From a checkpoint of a small CTC audio transcriber.
Data: trained on short read English sentences (LibriTTS-R), 26041 training examples, 8.3 epochs.
Rows from block 7 of a small CTC audio transcriber, named by matrix and row number. Rows with one number within an expert belong to one neuron, the router's apart. Each number is 500 + 40 x the weight over its row's rms, rounded and kept within 0 to 999. All counts start at 0. Numbers have three digits each.
Before each expert's rows are labels from the 100 clips, of 14976, where the router gives the expert most weight on average: "strongest on" is what is common among them. Only what is clearly more common there than usual is listed. The data: short read English sentences (LibriTTS-R). In brackets: how many of the 100, against the usual share in percent.
# router: slot weights (model.blocks.7.mlp.router.weight, 32x160, trained with AdamW), inputs 0-159
# up: expert up (model.blocks.7.mlp.up, 16x160x160), inputs 0-159
# down: expert down (model.blocks.7.mlp.down, 16x160x160, transposed), outputs 0-159

# expert 9
strongest on: the word "a" (30 vs 11.7); the word "it" (30 vs 13)
router.18:569489529477543532544507580409538493519451576485489427481601567493470473561463503461467496457510485516442546497474511473500446555513541514536567460514465479514486507493590613530456509502509500514519471508501503571490498456505496516536537446539464500524522504554567454533493470470471595500453504507418459524462491527447526498467536518516536498499534491530499486456501465478473451465533513455557407465459471538422574486487516466410509445532503483569457484457541421515472549489496511
router.19:491462459560469489461485509525522475497481393427581526458551504514517462484471508539510507560442457459498521593484513468463483431507518532533477482530457569486477511474434399495520495489487538489547470450494507527483506572536491507441466502587509558478476534519492506494533555540460458482471455425532527500500546594543488500480524529496494487515514514416460550566431518431497469463502507456565500500559436516562462580481500548546506472377514524552525482493500469459553482451524481
up.7:543503556445546439543544472580518513538482530497479486463546525539569518536464533517543516519555464517514446525555451467485504561482496475483445481502488510563533553489447489554478505603554491515460524475496482450480371506546458493525538522437472430597496498510494500498429453498408521533486459582537462465436486489466465482531536482471517464501510455506614444505532529514527488548485508469510504489519473448461504562512418472480510428501531552454468463493522530495476417528544485
down.7:461521471529481517493472588433490489476410466490518547498429507543443506473493473530474474469477504508486451501470529488470479499522479463487556486471472486526532482431626559460488516444511491490495550486531519491472536507479536489478511496529506514503522471481552449490521561590526527483510585485539432517563472477487519596535463510484564554509516582544394473454405393418533494509439495536516506527485527476440492516516449524502481495546512459521476579499531457511536506576468576
up.8:545535546533495430459459505550547501542518487440552497496556481567541543486551528492508485509487497486460509509487524538502529454487430532483440563472514496402451389503447486512512478478494499562477510527507567518476450493457440495556472479536452610508443489514404442522460455558497455464575487556445496458474540512505525534440552463474461517567493441552510457548489509521530475513463513509583460505499518491522501488401506480474612580495532511484505539508442495465506529513503512
down.8:495492468488566508535552440441509432514533570471490522517437503452491509542480467515526542517475521523556464409455490420554499509510556492496507502494484480562482578421489586503463508478465496543429501437457518513486522527520499454522455564522556409476525504498493507593550500524443539552529449500480508499534509521505515463520570448540480517497508542508511552565497538462465465532518474427468566502499398490518529564510501582524408453500455441482477438428528509552530463486524476
up.9:469475516447497452497464493557514469491563478578507527523501500466412538489506538578536490496454449449515492572522586531448500544375543578508477455483463595465567452556488503504490585477546471447596438470508491573486504492509517499421438488499491504541513514479544480506444494518427470512469548539536483438515556527512429511524490466566497444573502511528509425473529457527494495478492459515597459553463436478482508507475485500522502517530489507545473449492503505503526474506485537
down.9:499558457503449530472473566483474459489485536509472495517497542510468583518471507526516508537480529480515547498508468415557541495477510435436493483534484496520433485425436529502586502519472519500485508514439500423521498551466530567514535438525572540394533506529493559433520547514521533453567489486487511470501513468553600495565478526440474531454543519413531555457482454554436473446534604588494475480477493460522533465486531492469433478475501490478541496459517530454438554527497480
up.10:469558428514521487565443476551514454509499427517447540532465439514485406462511550469507487576475501524461491451530472447490457418511488502500562577485539492484474537478542520536491491522506477494501503495501548534470485468481504434517575524519410569415488497493544457452537475592537553509596478499455498473528546436507441480518513533474473474448540457478540512471519441555555532507436468567542501525474587491522528480457526461557563467508499495522521580522488481563440467498465482
down.10:442463568563441525468487483538523525503498505485564488482527483510509530483466500613561477520490471492564502522537513561506481476511512547478415444525485537466474449496411514464492449578506481512494488498493452484591502493425557492466412596546478449532510458437555534607484453451528488537436471513495510517439409533549522515495455504433431502512504578567473501544511547453484530497523507429531505477519429513472539495509499551486478506495510434524532441540534501492532486533502505
up.11:536488422433482543501427486505496501551379472495499420543544431553513436489477534496510465527515470476470473469508585478542533504512498529461488469556512546532491462443473491487526543514471591504510512527511561514500508464531457465483502492551473596514477472537544550494504528495548552490526511520447524463450469540496482568475462508579467497532430577522490554467556521502448527465469525474474473467521493480511460535477488507503463518433521543486580481427480345509570516491559502
down.11:502575497596540496476514414496435475491570507455521589498523549411503512508558511479482518517544500453512540564443433538453526496456481494484515523439528534549500516527410545457473505475547560510492480528423576495467423450477545543525508485477509497547559471462436496541482455478509515502478442437493484441514560498465523465497536489436542471521456449467489479506491478518546515552517465494523466445459489493492498502512527623517504468523458509504497548578453580549470532556429498
up.12:580460540480542478484478488489475454564472497453512456441512511505523491433473438541489433535443489503505524462496387442557580590480533495512434485449534477475530480480467467534534553445486537491467457529512498538466519470587508461475519493518467530624478552459502478485505541477463479462510506455469497497539456533562510491473466507521492490503553603523451554479505511419539475527521514469507451527561549446484487556463477475458521514540539611511561573550512441487506498503462471
down.12:517524470557511510524490504520491555436532540573479519487515479489512456553560510453503523566490562457418510452503518454443482492533451451495509570511488454519493452553527490481511558433540490485577534473553514477519457523490448447494497500555479519421493424581406517514548483530501525448518405545496448492489540453492483469568506495465544487558465405530497463514550441503556457460494498485548578497468525577456493490506547565513462467447429523514495482459540541561557493442505493
up.13:473467467481552453476581513499653433494554460449521530480477478455493471506535482535493497459523470538470513515547524492506538458360529557506471548573490521500508500558499530547487534448490499521434497445506542505491576474429518450586534544493537515506467511504494481564532469543456449464484495530463563506493491497542525473472524545469460501546576442529497519475536526447480433462469457465539442446577508464480448535489528538487487523469448521579562467472465449487496529494460518
down.13:507529511466481489493492517524448471557501527483511502531538540458486471483435454454495543501499532507498480426509453572494465512573499496517457514484534515529505478453503546532499530546502484537524511574553448522453492565519498473453530491508495468492488542516377557426497442526490574479482468501549505479495549460508425499468479535518561474477441519500530506566563488541429586485501510508535524568467445456548515562532482537420453536389534450453507559443418562515444415551503518
up.14:558561478466521477474494476516545511544542494523514471462528444446534565535528464468533484548469544386483461506510441519526499589506532467491450509457520485480455506460476523520492475529535557515559469515517497474462472524539466555529538369530519425547465418545471478465475446537556509425489506535524449485439536501541470490486512490523422536444477546478538469510542472451535503524506498547506473492496497522526467596500474483503525466510532517619536509464460419523477561463601470
down.14:525515471489491517507520432458493533423519509465591516520535525533491436538525460481466499546500543508443533513478530503486452446523477534547545479504485516541445562480509468524513493477500465406445542532505531458548530498543494467482550549437557451537499541420497497554557569539540510545481450532500448472588447499458521520573542550563590393533522505494417513481485466517525516489480492449490513451432516487452515528433487495488490463520491562484421447495499503494538476574433421
up.15:543468489455474474505491499505534465557487484523510482462504480499421469513489516499495495500489476445478481520524532562545508597544491510555530439499487470503493522496523470474520493489563481530438533567534515543482556421520547557441535482520375483449433487528508483479483453435460563520515562507484500505493514513540532468462555591557536456537565478388470423512486470532525471456473459505504570495468541563525529501462544509512500500461491421547514505464472384485518492434565588
down.15:433543549468461491490514477532441564558510450460478544466544511526564540493501488506510509599464531538516473509360495469504466449419539494479476505560529459551453466517451501524443512567417469516513497484507480494488470482549499492510507509486504522598607540478493503494543410499563477512563465433510542527551503446541576498471450458452511444491511506490529491494541469437528583512528569418498458539494464501439489511525497446475444492472535537481500512522572505478467507524514494

# expert 14
strongest on: the word "was" (31 vs 10)
router.28:455517505488476545494431516499503448510468487535474465479469469481506544502440490426487526556553544515577594558519475479557515443555572493518496548449438500474489505529413528482508464439479462490531440521542618535500465570558478483451517548440529514455476536504514543480504469481494520495417437442544538500507450565502555496485500528550560414456512550465508545488524442496477475453479526457523527520454509477464494485491467408532574450466551465455532540527496446452501450527535483
router.29:566446528460566497503534502544509501491492546527492468449455470514484490480476421499543533485490492494497433517525429525488440419492504480413527534521472555456464420535540538459485514441514564432461568484468485503520463509442510444567499534414483480416538536471446538482479477455498479561538455490600544488527559426479553530475492517481533543499507447572461496424514469527471571497579507515512576540536476512524561444519502444502480494555474490512474437507547484549517514523468544
up.7:502548434392497520548474481470476433496457529577524513501456482484441480482461522527470492540569560437475565463489485526454513450553563533476568470493574504495581579442539516484459446511440509467495560522503485502541509490520499416527495469505480507518519530494538514452470555437535467547553511538528529389529515507484525527499469495441506429502529477481517476448423486552525494505513520464559449516506499472577447566524463586535502542496485520525506502517495446491511542475507382
down.7:488489497507525515490522478515536502597462462528584489524520459509561514487599494505494498470458524527518473539544491401510495520537451494585447521510461551487436464487518490480543507506541466446464425560493549533534396528535434551422528546516483544480489480515444440441433563597519531481445442501521504579562500429465456527466550524502496546499525476547471487506527481475533461523491459491486535532484555542505510405487532483503491445444470501470497451507455472515432480562520550
up.8:494546558515496456475458500506483530496458511574521489544501498519545494517492509544483486436496529507519467441500451521469519543517461561568559532521528437479537528443520473502501517512528500457536473564450530593522522464517503468479471569493468506515565479493423571446528541496450411462544400562485453515576573504501530535465499552501528467500477504452425477560441439492481501480550535531477456508484505512464492472484572454557474610449463499524465491508491472491448543399409505
down.8:481398517410527526454485491483503507518498406461544574488598476524489569473501515470563523526545480501482502586503545446453471409499540454491485565429498476485518523536471499498472581460500501526479488426467515514509469529496466541565544477479492527452471482533495453519497474475490515527476463522532565518477474481536495524563482413486470551484519465539588523521498514422532530498429455499473568544484465440538571499519424455503533483515504484521563493557484445485524513584571457
up.9:548539496509462486522520548490472446534471446530590513510493499471521483571518469545409489502480541502418565479483522527486448410449547463464557518406536492543513479525477470526485538441480488521527448488510474521473545474553439457569544464499474535503512549471491535502507449559511550508418518458489487495591507447540468572501455589522479543473526505497464493446475454464448557436495521485499556489514536491546524523572490474490460436478511555581501509502440577485470492521449414
down.9:532410483514532557524520470493446498459486532486479542480495464478438504502479561502510499583509499544492428452479503489582553489540478488555465514538506451426517559546504494470535431474554515482543527514542563464545457516477564487495492523456427496556499479528424456499560534468521513499455496476492504549511462499511506402528500450451535493502528504604454545514518593504483434561534437496499528491482453514423507480472549535480536548496497455405511497511460393490510527443573556
up.10:472482532453509456486551498497519475492547416471468422509466493518514560526505481518458521437462540520492559518479460534528534430490517483516462488404483496522564501557549572494531501441477532456470495452547489508525523539512567441486508479403462507456505579537510485466438464575496413575529496489478521475528484468454585484518396562473525460482574502515528507423470493530426462505511504486504480530518570464520562494528480465516539496532544491574464576516507417518515553528452484
down.10:601458464492512532486477469582478518460462659552551540493547511498489434589493462517511456555513495435511427463504485447475460532478417516550519472530526505521502499461482481548502528466510472478479522497488590540495510496470466501500467493513493514486516449517383530499561565503550504508567469509506502525423523483567494492469582443533492524448426476442437482523499495536523501512533444545501508498478484484458539485467452525552527465494468458443560482501471535490513469502571584
up.11:457513477495575543511445490500464460508474533399536521545460501470514471483498537544539563536546491471452564494420498450446545501587489530559505480527452499467482520451527473523545465533531482459503514543441479507507457501463576492527492515501441385442499514496477529447480484496556491520545581472540447512511413507491574487521527480475451390551515488533532519430444503573540516465527548568517536545444471485497459448531497531523538516546418571467509506496451497538479488549481490
down.11:468490493486402509467510444542570530522491454563491545456485562527521530515543459531532511478491448457563426520528450490491511560475554416433479463456505496523445465504461514452464543432472537599506509553481551515468502540511451545467473506534531549466561418520445576581466536464524487446498398514495548468545452443462493552480479508500505542524490414556473522469514574467464472544496524542557506503499586518492490464475519496494452511473546503528423503520495532509535538482465509
up.12:514518441390578512504505539555498438434438459508473462529437542504497528478528555550488526450498551475444462486547545534476516433464504503502599498455509489552449502490482475471472421481471491485516477518469497514505485469517529402481475458505447530512535513554481481510471562541556450566476465512497505404525569525475547592480546477531582438537559422563414523439499477520537462495536498524480497500504496552563577544534472509531505542527520512464446511531505490493458503472503460
down.12:544491523536510513506521507440510481580487563536565538489559481557542522612516517494515438517469529558483557525431437410521490564433450507514474536479500485472488552531468439481471465459566532498514467485505518424569463545501475526475526476505552493488446455506469462410481546611500504434563443496471536575516468494521474488450548451523447463483444430554492502529444590502486525520477479446476524510498510494489451477539511512506504418453480569447548518493514503473506497474532501
up.13:473466536535551477568490503513460452503466520388527553472539534433453506505531506526590511454521486492543436526446535404440477515513524555493418518523463465414498468549538564466472509472505477499498481471480564547506435562522565507482502484519466491519503519465535494515457518519487473434510556505555554526499533507528487431489533405449483498434452537554446553400571460550534496534567486524441527523434558513527483453516492502563493492528515499431516505486453479516545533527493485
down.13:503545405436474468468564436471580459531417475584552487516418575519550486481447512508479527499524536481506469481543503414494542469458532532448546499498515579512504459519486515492508506539527551501486535518471441431476467546511478473444440475502528512517550523585528573503574476450533521495481493498519544484521452524424521595491500563474516480511477484492525504458488511439412470470472602479549452494536478505515466446430515501479504500481447512555523490479553538506458510491488586
up.14:562436546474472494549493550496461493520481488489496495482460493533459470585476457498512440505555405541470473456458458494526541480546516518532489501434461536463460477480500598450501497536493487475491436414478493466518532484467531432588510532569486501391498523551509477552555485502536535492528472511529495550476586481480496454505525529508453535605464448515563456510449396522552529536530526491535514558559446522479495533497506430510481421465505498513531504450493528479485554581479541
down.14:515488468527538475507504445521544508498466546485463465474498491392543472409441558469496503499529483430542523533517509528477489471495489466457498484520534440452542520457492473552544567514460568538508514531497525533482498462478494547478464467494544494593547549470477528473395514514512508525429439534474535510507403516536502534481494546423545487399497572515497523468517512486440541530496440482493528459472590506510499403527442526557550513601539477444501545530521496441508480502565550
up.15:511521511490497493545508455516558486509489499552480511502443507482492501527526449481504508487494478556511499499581540521512484433438564449623451524476531522568447564440461456499488503488550486466541544557501566597509442468442536455519502534414540517524490481477525449460479437466487544521487495451497492466515478436385458457531450518592555448482524498522496544508522470533489471521439507576511477448545488561521513465497509462528452517505513495452412493545589515551471438471552518
down.15:501469467516427561487516550533416509496584577474505443499512531522489585526468487519521459468479560545476578535520379470493502548459482480453560550536446458463521433582484472432468465465482496540524491434519512489520548585531492529522484509491541492513528540474450485510497481589443522431475504496464537560502527448521535530488563442511417437476583496469504441495479467526474502456525522513532526532438482450420493534535491526498516497504474526473581537460453528491499492540475482

# expert 7
strongest on: the word "a" (32 vs 11.7)
router.14:496446453528503551517509477508490488441508513557541447467469462518500514518481456509487534473505447431503487507446456523522527516517443453559566440490471440465521455470606531500554509496467508496482451495499457530465510453477505451479516415515447494480519522574457494521461509459488466506513556535481494610508464528489529471524483521487441553585476472539520410473435484542478455511484470570471450500451469599535565537412563529464472503570504488525486568524528443532491577445439544
router.15:527510500540509476473551491543458515439510432431536486540473463538550499533462471534492498486421506526567559566544511469552502517516539471544460533524490553508479538495455477502527508497487556486538458537460436466541542472532563465544485484503457543504498492465598439542439552538479459484447493425575568534443424589494566530500468496482546459466480554488449505552493535507446518454509419519520406485568490480496464507495532460544433522515487587516515469506502445547586509516498487
up.0:556546461535493476489489479443561444499483540500600579460484511554505464454457506470476582438500441423490471514511420463467509455447525496543480512506609435506464502551532469491454509497472490415482509486517484510489543475547425454496524463504488529474522483517539528496551514423518562522531561583481512461474473515549469448514539492559406522517560535518499547511550463486547449497594528492458485567475411531482489496478517469492493559554528477520417521488527496528495552489459513
down.0:423540530506518466475539475529490485572506487505495490518489444472598538513488439509511558500582537532523537501494536516503461493545498446552532474497483535510524434514520581443471468527476510481548509426458536545451527525379527578539587528530491532451511520497502517549552446499478475522403538500445548474516454491482444405487518517484423455453525519485468438550492459468540521484507523526536467510471498494479532434493465537581466444547528538525586439476546494472477433476480482
up.1:484562501564498479463540516529451561502436489496510473478417456555531475524560563522478513483422455532458451538588478483426534474575464411475473501545498587468516464504558474421550492494525517469569503512456482453464455502519522444482415512518482502536542519486515507481477497518477488554479497499532511509469440526479402522551507480540467466540546564546517467491465469507470522513433488528480516609520529534519482464514509568553485507525455526535465516435495563495573427447542453
down.1:563463541475463557467494477470535491443513478524490570508431479456444519482431464485545505470489533527552490515480470526565434535446553470564535480471568469544544495514464537516492504482461530519422511511532456480480482507503512458498556434512482477476466499471565521506504466523625431493484459552523552511535537461482560455409448488501576572516479524509492526524467474480563485518493494529510485496502425432525571571485547419501486474513487482526480442590520438422484557568488526
up.2:557504531532538450470523487526446481553490442495476502484427556509489486505515550552514470452418496547539505472439433517414538465501480438475539576491497500528500578475524556493488488438520489492504477510554454496558553503472495408443471531488468468523518502480572534503506492501561471559554475517554560501509510482499508458560458513580469539497462536565543498408511474610484494478527534509420509535498470484507441457555389494549426478525513438477509502486534509483539549491467429
down.2:533513491521486546491474512507505515461482515498522502533468428482543536498475437415544556472538451526480495520527524488578546452499527502529503475553517518530516474506526516534473510463493469479463488448517510427474542490451520546542475480459487486534462464552490509550452591460453496455486493578429441511570553495473478502407449544532486478550524509508489546561448521464533488504457456549519406492521434490412556499420601395495472533518461548543454519516576529558553497458484560
up.3:436503448498437500514465500516452551506470537570549524470463455518459482454468551613494496478460502507532495508511444475524508486438481454534507491442598484566552533535508513440548512529478498520484483459472477524569539468496492501498487570467537454551486505486528546532512413563468545471553567511517474560484440554520473462465519475532461459499458457424434501508492461498487459550502474478488545481415441528589507589497532531513500620560444494467485477524498527476483553442529506
down.3:493558431464500410534519463549527454497533516464470516468454468486461502480462422498499541479557535573493463548499438528476419486505536432513568440549477560490510476496516502538472519551532502448508416537450484519415501427489522526509560382478561583465545530519465466520544514489450512542484465465461591559578537506545485416534480516491542533478473492533493477460414496547497479467523546537511497470528531589421490515485486490539486481502507482518466499518515510504516552529542531
up.4:527443470525487443470545476481470436513437478465507546456495545519432516461490441535531523477470511450459484496498475470500512469480477501475501546465645471556461528491528511502489539503485523434537498490465468485580497510396480504552486553534564525502500482483499443507506452497482529490549562573492498449542450547522484467475496471482396411501427516507569509571581494473576492590474522514447534550458504464561501519511456530534449560535478471533509517520591480472531544495533510
down.4:473571524532508539518475473519524547503533511514492448478483448436501460508482420530510556431524504582544462479475426527491469522463474542539552450516430455505587464487547526466528481621463504527514468485493541528424483482504523519485453464430435512481501555547550495524535514517493438522477515553497535518534512507503445489443499501561520513534502455495504434485456543549468538443516492515580469545614474516511502527492451457536523505515488536518521465423448535503448402557402511
up.5:511432473471516540531483488516500472517435524490494429502480452489540430463550438461567523513473497433566483495422478517492428534458510544496461418422469453586469526487491500463477434495518561446467469497487512531488475481512559579471553505453503536566536526569512521570471477521460540561565551552523483477482486516554513493469532537483503577485531487538471454493502508513498526511501467513437465522402460503547538500517561546476519562602453511514556455552534433421480485517508483
down.5:458544500556454484513510517449537509458479566564532518494482480463519525467395530528514511542438478513418556511563555539483503387520497449519520515533492466540422477458508542493557485549503461547512440529543513516444611490486454412540483461544542527509474579486453457504583397544581504507543486493520499517514535461479513439540523461488500484533467465516450518453451478487447514520533529485467582477490570516526507445518524442549515422510498490493524511494451504519451478493502460
up.6:535506513471392473508524490548522535507505417483488501532448454472515548552542526540460460461444550533518518611500465469513528476442563459525457501497478573528451513476488484459552511499529573507526488526438522422520455414465496458558541503521432544457496514524567478476503619525438466485506510521557479450496466532451476544489491540512493512497541505542466561493442445479474468434522516534478477530528471520470557453567500459551406562493443554485516455513509452526567501516503486
down.6:493429535478599586478462508489495541520522433498543513432561444507445523501488466476472515449579526518517516518546555511474512484527479447570477511565599513555472537578468412529466514459499506535522541474531481540576511521547497479532487459456532444452495497495505505550539529482525546449511440460513470526467478429569518423514435479494471483527471450504487466486541560472515445508444468568554488476477524414563479559483518447489499464482501478509468443522475472502428488499579549
up.7:548475491537453440522448460561536481465492495516547481470518487533567582536528493419527481525540491479546487457493448554479542532493494444494440412519480448469480567509467483512516490542542532535481517521474466512420444520542478494459502458517462524496502517503514538448484403559487429427537483551492490527560564484540490477511451476558571533445431439502575444573420487542537553539453510502448454504439522543554534551451551470524508521451524499543519495488460540487478575523474471
down.7:479514481458546509482516524535431466544462518536480507553425555526423452542481507568499480481472467528501478469498570502517540494454497466444569508470504436495538455510562513511512491468468425444496499543492504520527580444478526465521445526515482425488585447502502571533455466455526447501501534473479534501482417542436601481496513456480507496557505511521452531461566434532494422457471578558456504519494557478522534455507479578486522552603574464455483535542521469503477494529467526
up.8:492422459520567554449482487495544474493402496493438549490493489432499473511527536481481516566559426428567532502518517442610544479458560563536506489572521442469445515556475522418508519538456585501544481441517486482474574531523541506563535455457480467528525501418510455520566477534519536488499462528499520477501439535526527491536524523506566453484519478485454435499543456450470486457513531468530509502481493483468484463493512442520552447441463545539475587528477443532506470517465505
down.8:524586518471418449595432495490523509515544446456588473531582538532520547524511516439536446509461531509429536515556449493450541496530435498439510536494482487476492482496499559567450498541511515509474546505538549492500465459479553495490538536521541449398449473503470491531445443628475501499518537475461475447516493524538506473553501491437487540533421492499566504491524530532466462515520535465487463505477467545519499468416455546509426536512541504506482522442506559465523479477553428

# expert 13
strongest on: the word "of" (29 vs 9.8)
router.26:511520460452453584541457467432544531516500476482482517477472469471462466489477412429462441537555538484535431536507525512522505485553569496558447462378555527492552480508472555520487522480446509525473531492527547474530485530524520517517547496474531540449470502556458466509534523537531563462473467513565481522494462514546468487433509463506461434412538522447537579501547476511424445472466481486469508551470457532520597519468513527523525426489425519510496556481488425503536507524586532
router.27:499454454565525566488444446587499432425512512484455516444469444388502481493557509501520510515406482444567454502496469514514491549496540527507513411502513544461499509477541451453483494519460577524519476535476495510542524524469465544490537560464523515527532493465462500509474516527462466526511476490499503572511421501536460494484517439529504561485442551571452522486520460524485514559538493567413470512441465520515462579467518523488474484628500490516582530521493481411550480486493519
up.7:539502480495555472466468508498520509511464451536532483469511464551567493443471453519503552415502502509480491540511460493456563516534528475534519470483522461463540450491555522497568434456497451467553465451547432523491541467496476428425451483485587532494553511634514491499522508399544491548488515519540550446501465511563497528505492540536431474538554542568518469481449460495484463439480519504515473515479427499507539501524457473438493519513521485465480510522604566511493620460467460
down.7:518486463523584489511539467483535517480480458510528445526513425516551476451465455529591492530526478459461507516520464567494565444581528476521514457426524497497483445493543559495492489495431491508531470474479482464502548481521489485506474442526541576546524498511449458502516527471581443475505464515511520557493502511427560519457448556448504500556537508543465518361393531523507448543446556568509455509470521489504583551501515486519494472464471557462517524488588444500477533510423489
up.8:574448466498458521476518537549496510450482433533480458490399449484488487477486470475513459513481428567469522504463528484507431516547505561512451496495454507496507431531522552396510463512502568429554445463477496555572560470508544508446558529520517551505471608512473514477482456499457554512479510535499506521500480419520558506489460539562414498554505502454508510516470487457502572534434549500483520525429448514504443448488535495586486480548480515579545557510501521508487532496541566
down.8:464545503511502512484497393477483461491504566477444530514507491492472486496553504510532552440461533495593513534565489507491474497446552526535543409507526491501501519484551499561517538543489420505430452547480440500460483567520494544530443439471495447533411494466461498565410546524482504498461507478589524507578502513555503509480546446528478496447539469623508443511510477589452463534425471526505513438514499486568534541550520491432463547507504520537477489490492444491519490450488483
up.9:533433415448514557441471483387470572522448498535407515426438470518498550462481506524534472500559444529472496521525461490548483599551492502519440546488539491457570467495525526504582495452571501472475511473473474517499421454564537510450549514510522512475494448547506518486494482469580496454490473506561502427527503544484472502420443498458488520524544566467536515513523488482506505511470485516467463504518453471497535538442437514441452553518536572518542530522557493530557570525485524
down.9:505520525558481412447416472536552524494521493488506409514489433489541496522482496479500548507485430539497518546506468520516517450444557497546516499500544493503492474467548482491518523490530399603542517542495449537523550471518470527468421497494516538496511592494493488492528550476458542481489441488484547492501563520492558539475552466519504544510453481599454529396474507561446495479506449488478550482466487587491526476541526487480537379520547486506434552412496434520480541482501468
up.10:538479490515504516464447563529566449495493527510480552443481528474469510560496449441461521541520515421521468507489520478487561530433494541511497468519550452527532560538531545534476492472508556579507477506530517546523579500429544511385455502486528513550502493449447535539487488487467498473472450455478523455446512565573565478499501499608509414479450505506470442565521495445561512541474435415535501505443453479535481499513510545489458480466485492613492446482498495561464545518445502
down.10:559511542522454534488508496511417558432529518492477503485496452536504483403497513569579484427463459587582509443503544464587411528520440522551517477494442514506502437475519475505478502496492522429463417518516436522530510479547554510489504441509483581514487485545518462463478504470504545485510522473462471511514454484532483525539562486499439527470537575548463467568559564481452530504527521502446459516481502478514492477447529588496472540567511504417510522520515462469548467424554476
up.11:541490485508509467558480506433412518555476510503463500536467459575448492503449403459571476466558453499444525475563472523552517498532500539492516620457558488461566491537448491488485544430521568497470503481515483457528510487565567557531527536471560467485445513533529458528504474537480462556512491548437491566473493469448552459506467475493406497565472528570478567471495447458507519483547488548500533465417468522481457542514487537454544450495471473479512469459501520555523463466559477
down.11:499450500511484532460460487440555556489527483590485490441522534422506447486502551563455497481487512484477484493495481496521502453514524437510518493578484530553490546431487556565512499494473504540493549502473486577394548532505516494483476482598563521464508457472446489518461546513513500430451519492473531494508401586416472523460518506444539531518503470434428475543524511548502549521522525462552531452533398441529562524509535457564472453489481537560458465530504462494456542546529486
up.12:538409504459530509467491454455478465437489494494481523465463505475471447496508443532432490512599450568506567457460493562490438582477500474499544529546526536502523513570512476544510555543514454508473518504524511523527453548472518442544509518435589517543528551449545475578498510555458519575488465488415467530592515549515503527509418444537496515448544467495482529503522505482462530513506480359506554446543462496541504551488560482464525490517490494478467488473508447449480435495496526
down.12:547480529562435478542497523453460565516567443532527511555511555525526471454479519444518522415449535505543544543514466516534521519555460494508497463553454407476494476510465451508504465558530518503548466564525494440520581501455514549503472517530539516497474519485441504428526538550534415469442479518535548468516502517494495543536599481508493506516482509480485500503526480529485530484527587546511465457405489456460449470354450489569524519450488431507497443559469482492477528525468464
up.13:481501476396501522492461474534561518447532576459535520518464464497495498518482488475542500500530479568538475505607570507585487547486544491476493444508486534492510495421474575515507540476532515529490491501512495524471472506532460423458557488479524502427512510424562499490447569502474494519485435512559565502513520482496483492460444470559424389550441465451580507581520557531543446502452490527510468480485463453509458473472550446512506447477395540533526554491518504508568512489536495
down.13:479442488504455525545497528509428469497515536562516429486381551522483535496501502559443479427472543585490446499462500490526469510413479554567514464439479446513542532502534451514477503457449547565599526459499494489513473514488490507524517458419481480538515519463512546564453536502493451458497517509469490576426557508527495460515559515544491430529480591495457541485516454577501489526486538427448532524471503511527538497546465464495515405550502470439525512507516563524573506515489479
up.14:446467504490442533479471522572585495454462484471519514458470549531504447497515473510488542544494505434570505517518423501574458533449499547488561510540510572521441547485467495536474534551479548501548529464486539450494473540458445488508462442519548554508524523382459540458508519534493476445514542503462507495469478492545499541486517523515501541483489478559501476500522529470545432490468467459552515538438501499448499450495556501566377504449520571629466476514460461470531480588469473
down.14:530496509500446478573482518489422440475413518494490476557508511542482481453527533500477519510500446515549494539520502496503491531528435484505459481483500497455535490499555484488471482521549529496485416522513495530517535410441488541470520537488474463566456567563529521531543460521468535466505473520445466527500539508563498507547427415477450407432507482522429467556556518532437537556522552567518550530505580523555506409472471602498524480537448440441560518482471528498514456448533555
up.15:458478510596430530451474491432452565497503484504580429548446480552512507486472488557527486476491452604562522500505531477516542542535559512509468474368528501509523490479540537475536475478581588507464466521493488459545478587465435478529530465517542506509523509556461464492492468486515523509487551474459494509465526522488491421468427526496486499494502568521481496522467551494453447525565457512522486446501492555493457453509408479485537497538562427437563488472536525485501529467576471
down.15:529503471445558451496519492514514461499434494511515566415486476511513513568529500569522490523524469477403507588482415483514526478443452526454476544506484432502431435485563514495432566476503463488484564520483439517564506518544466521584501513570452569471484503494466505541479500547567508489529454432543516449539518448525510558509546478474489484536541492517502518415454501575492502429487525507497531497489484488407512556528575403468511489506508458514471493499438545461540521544513562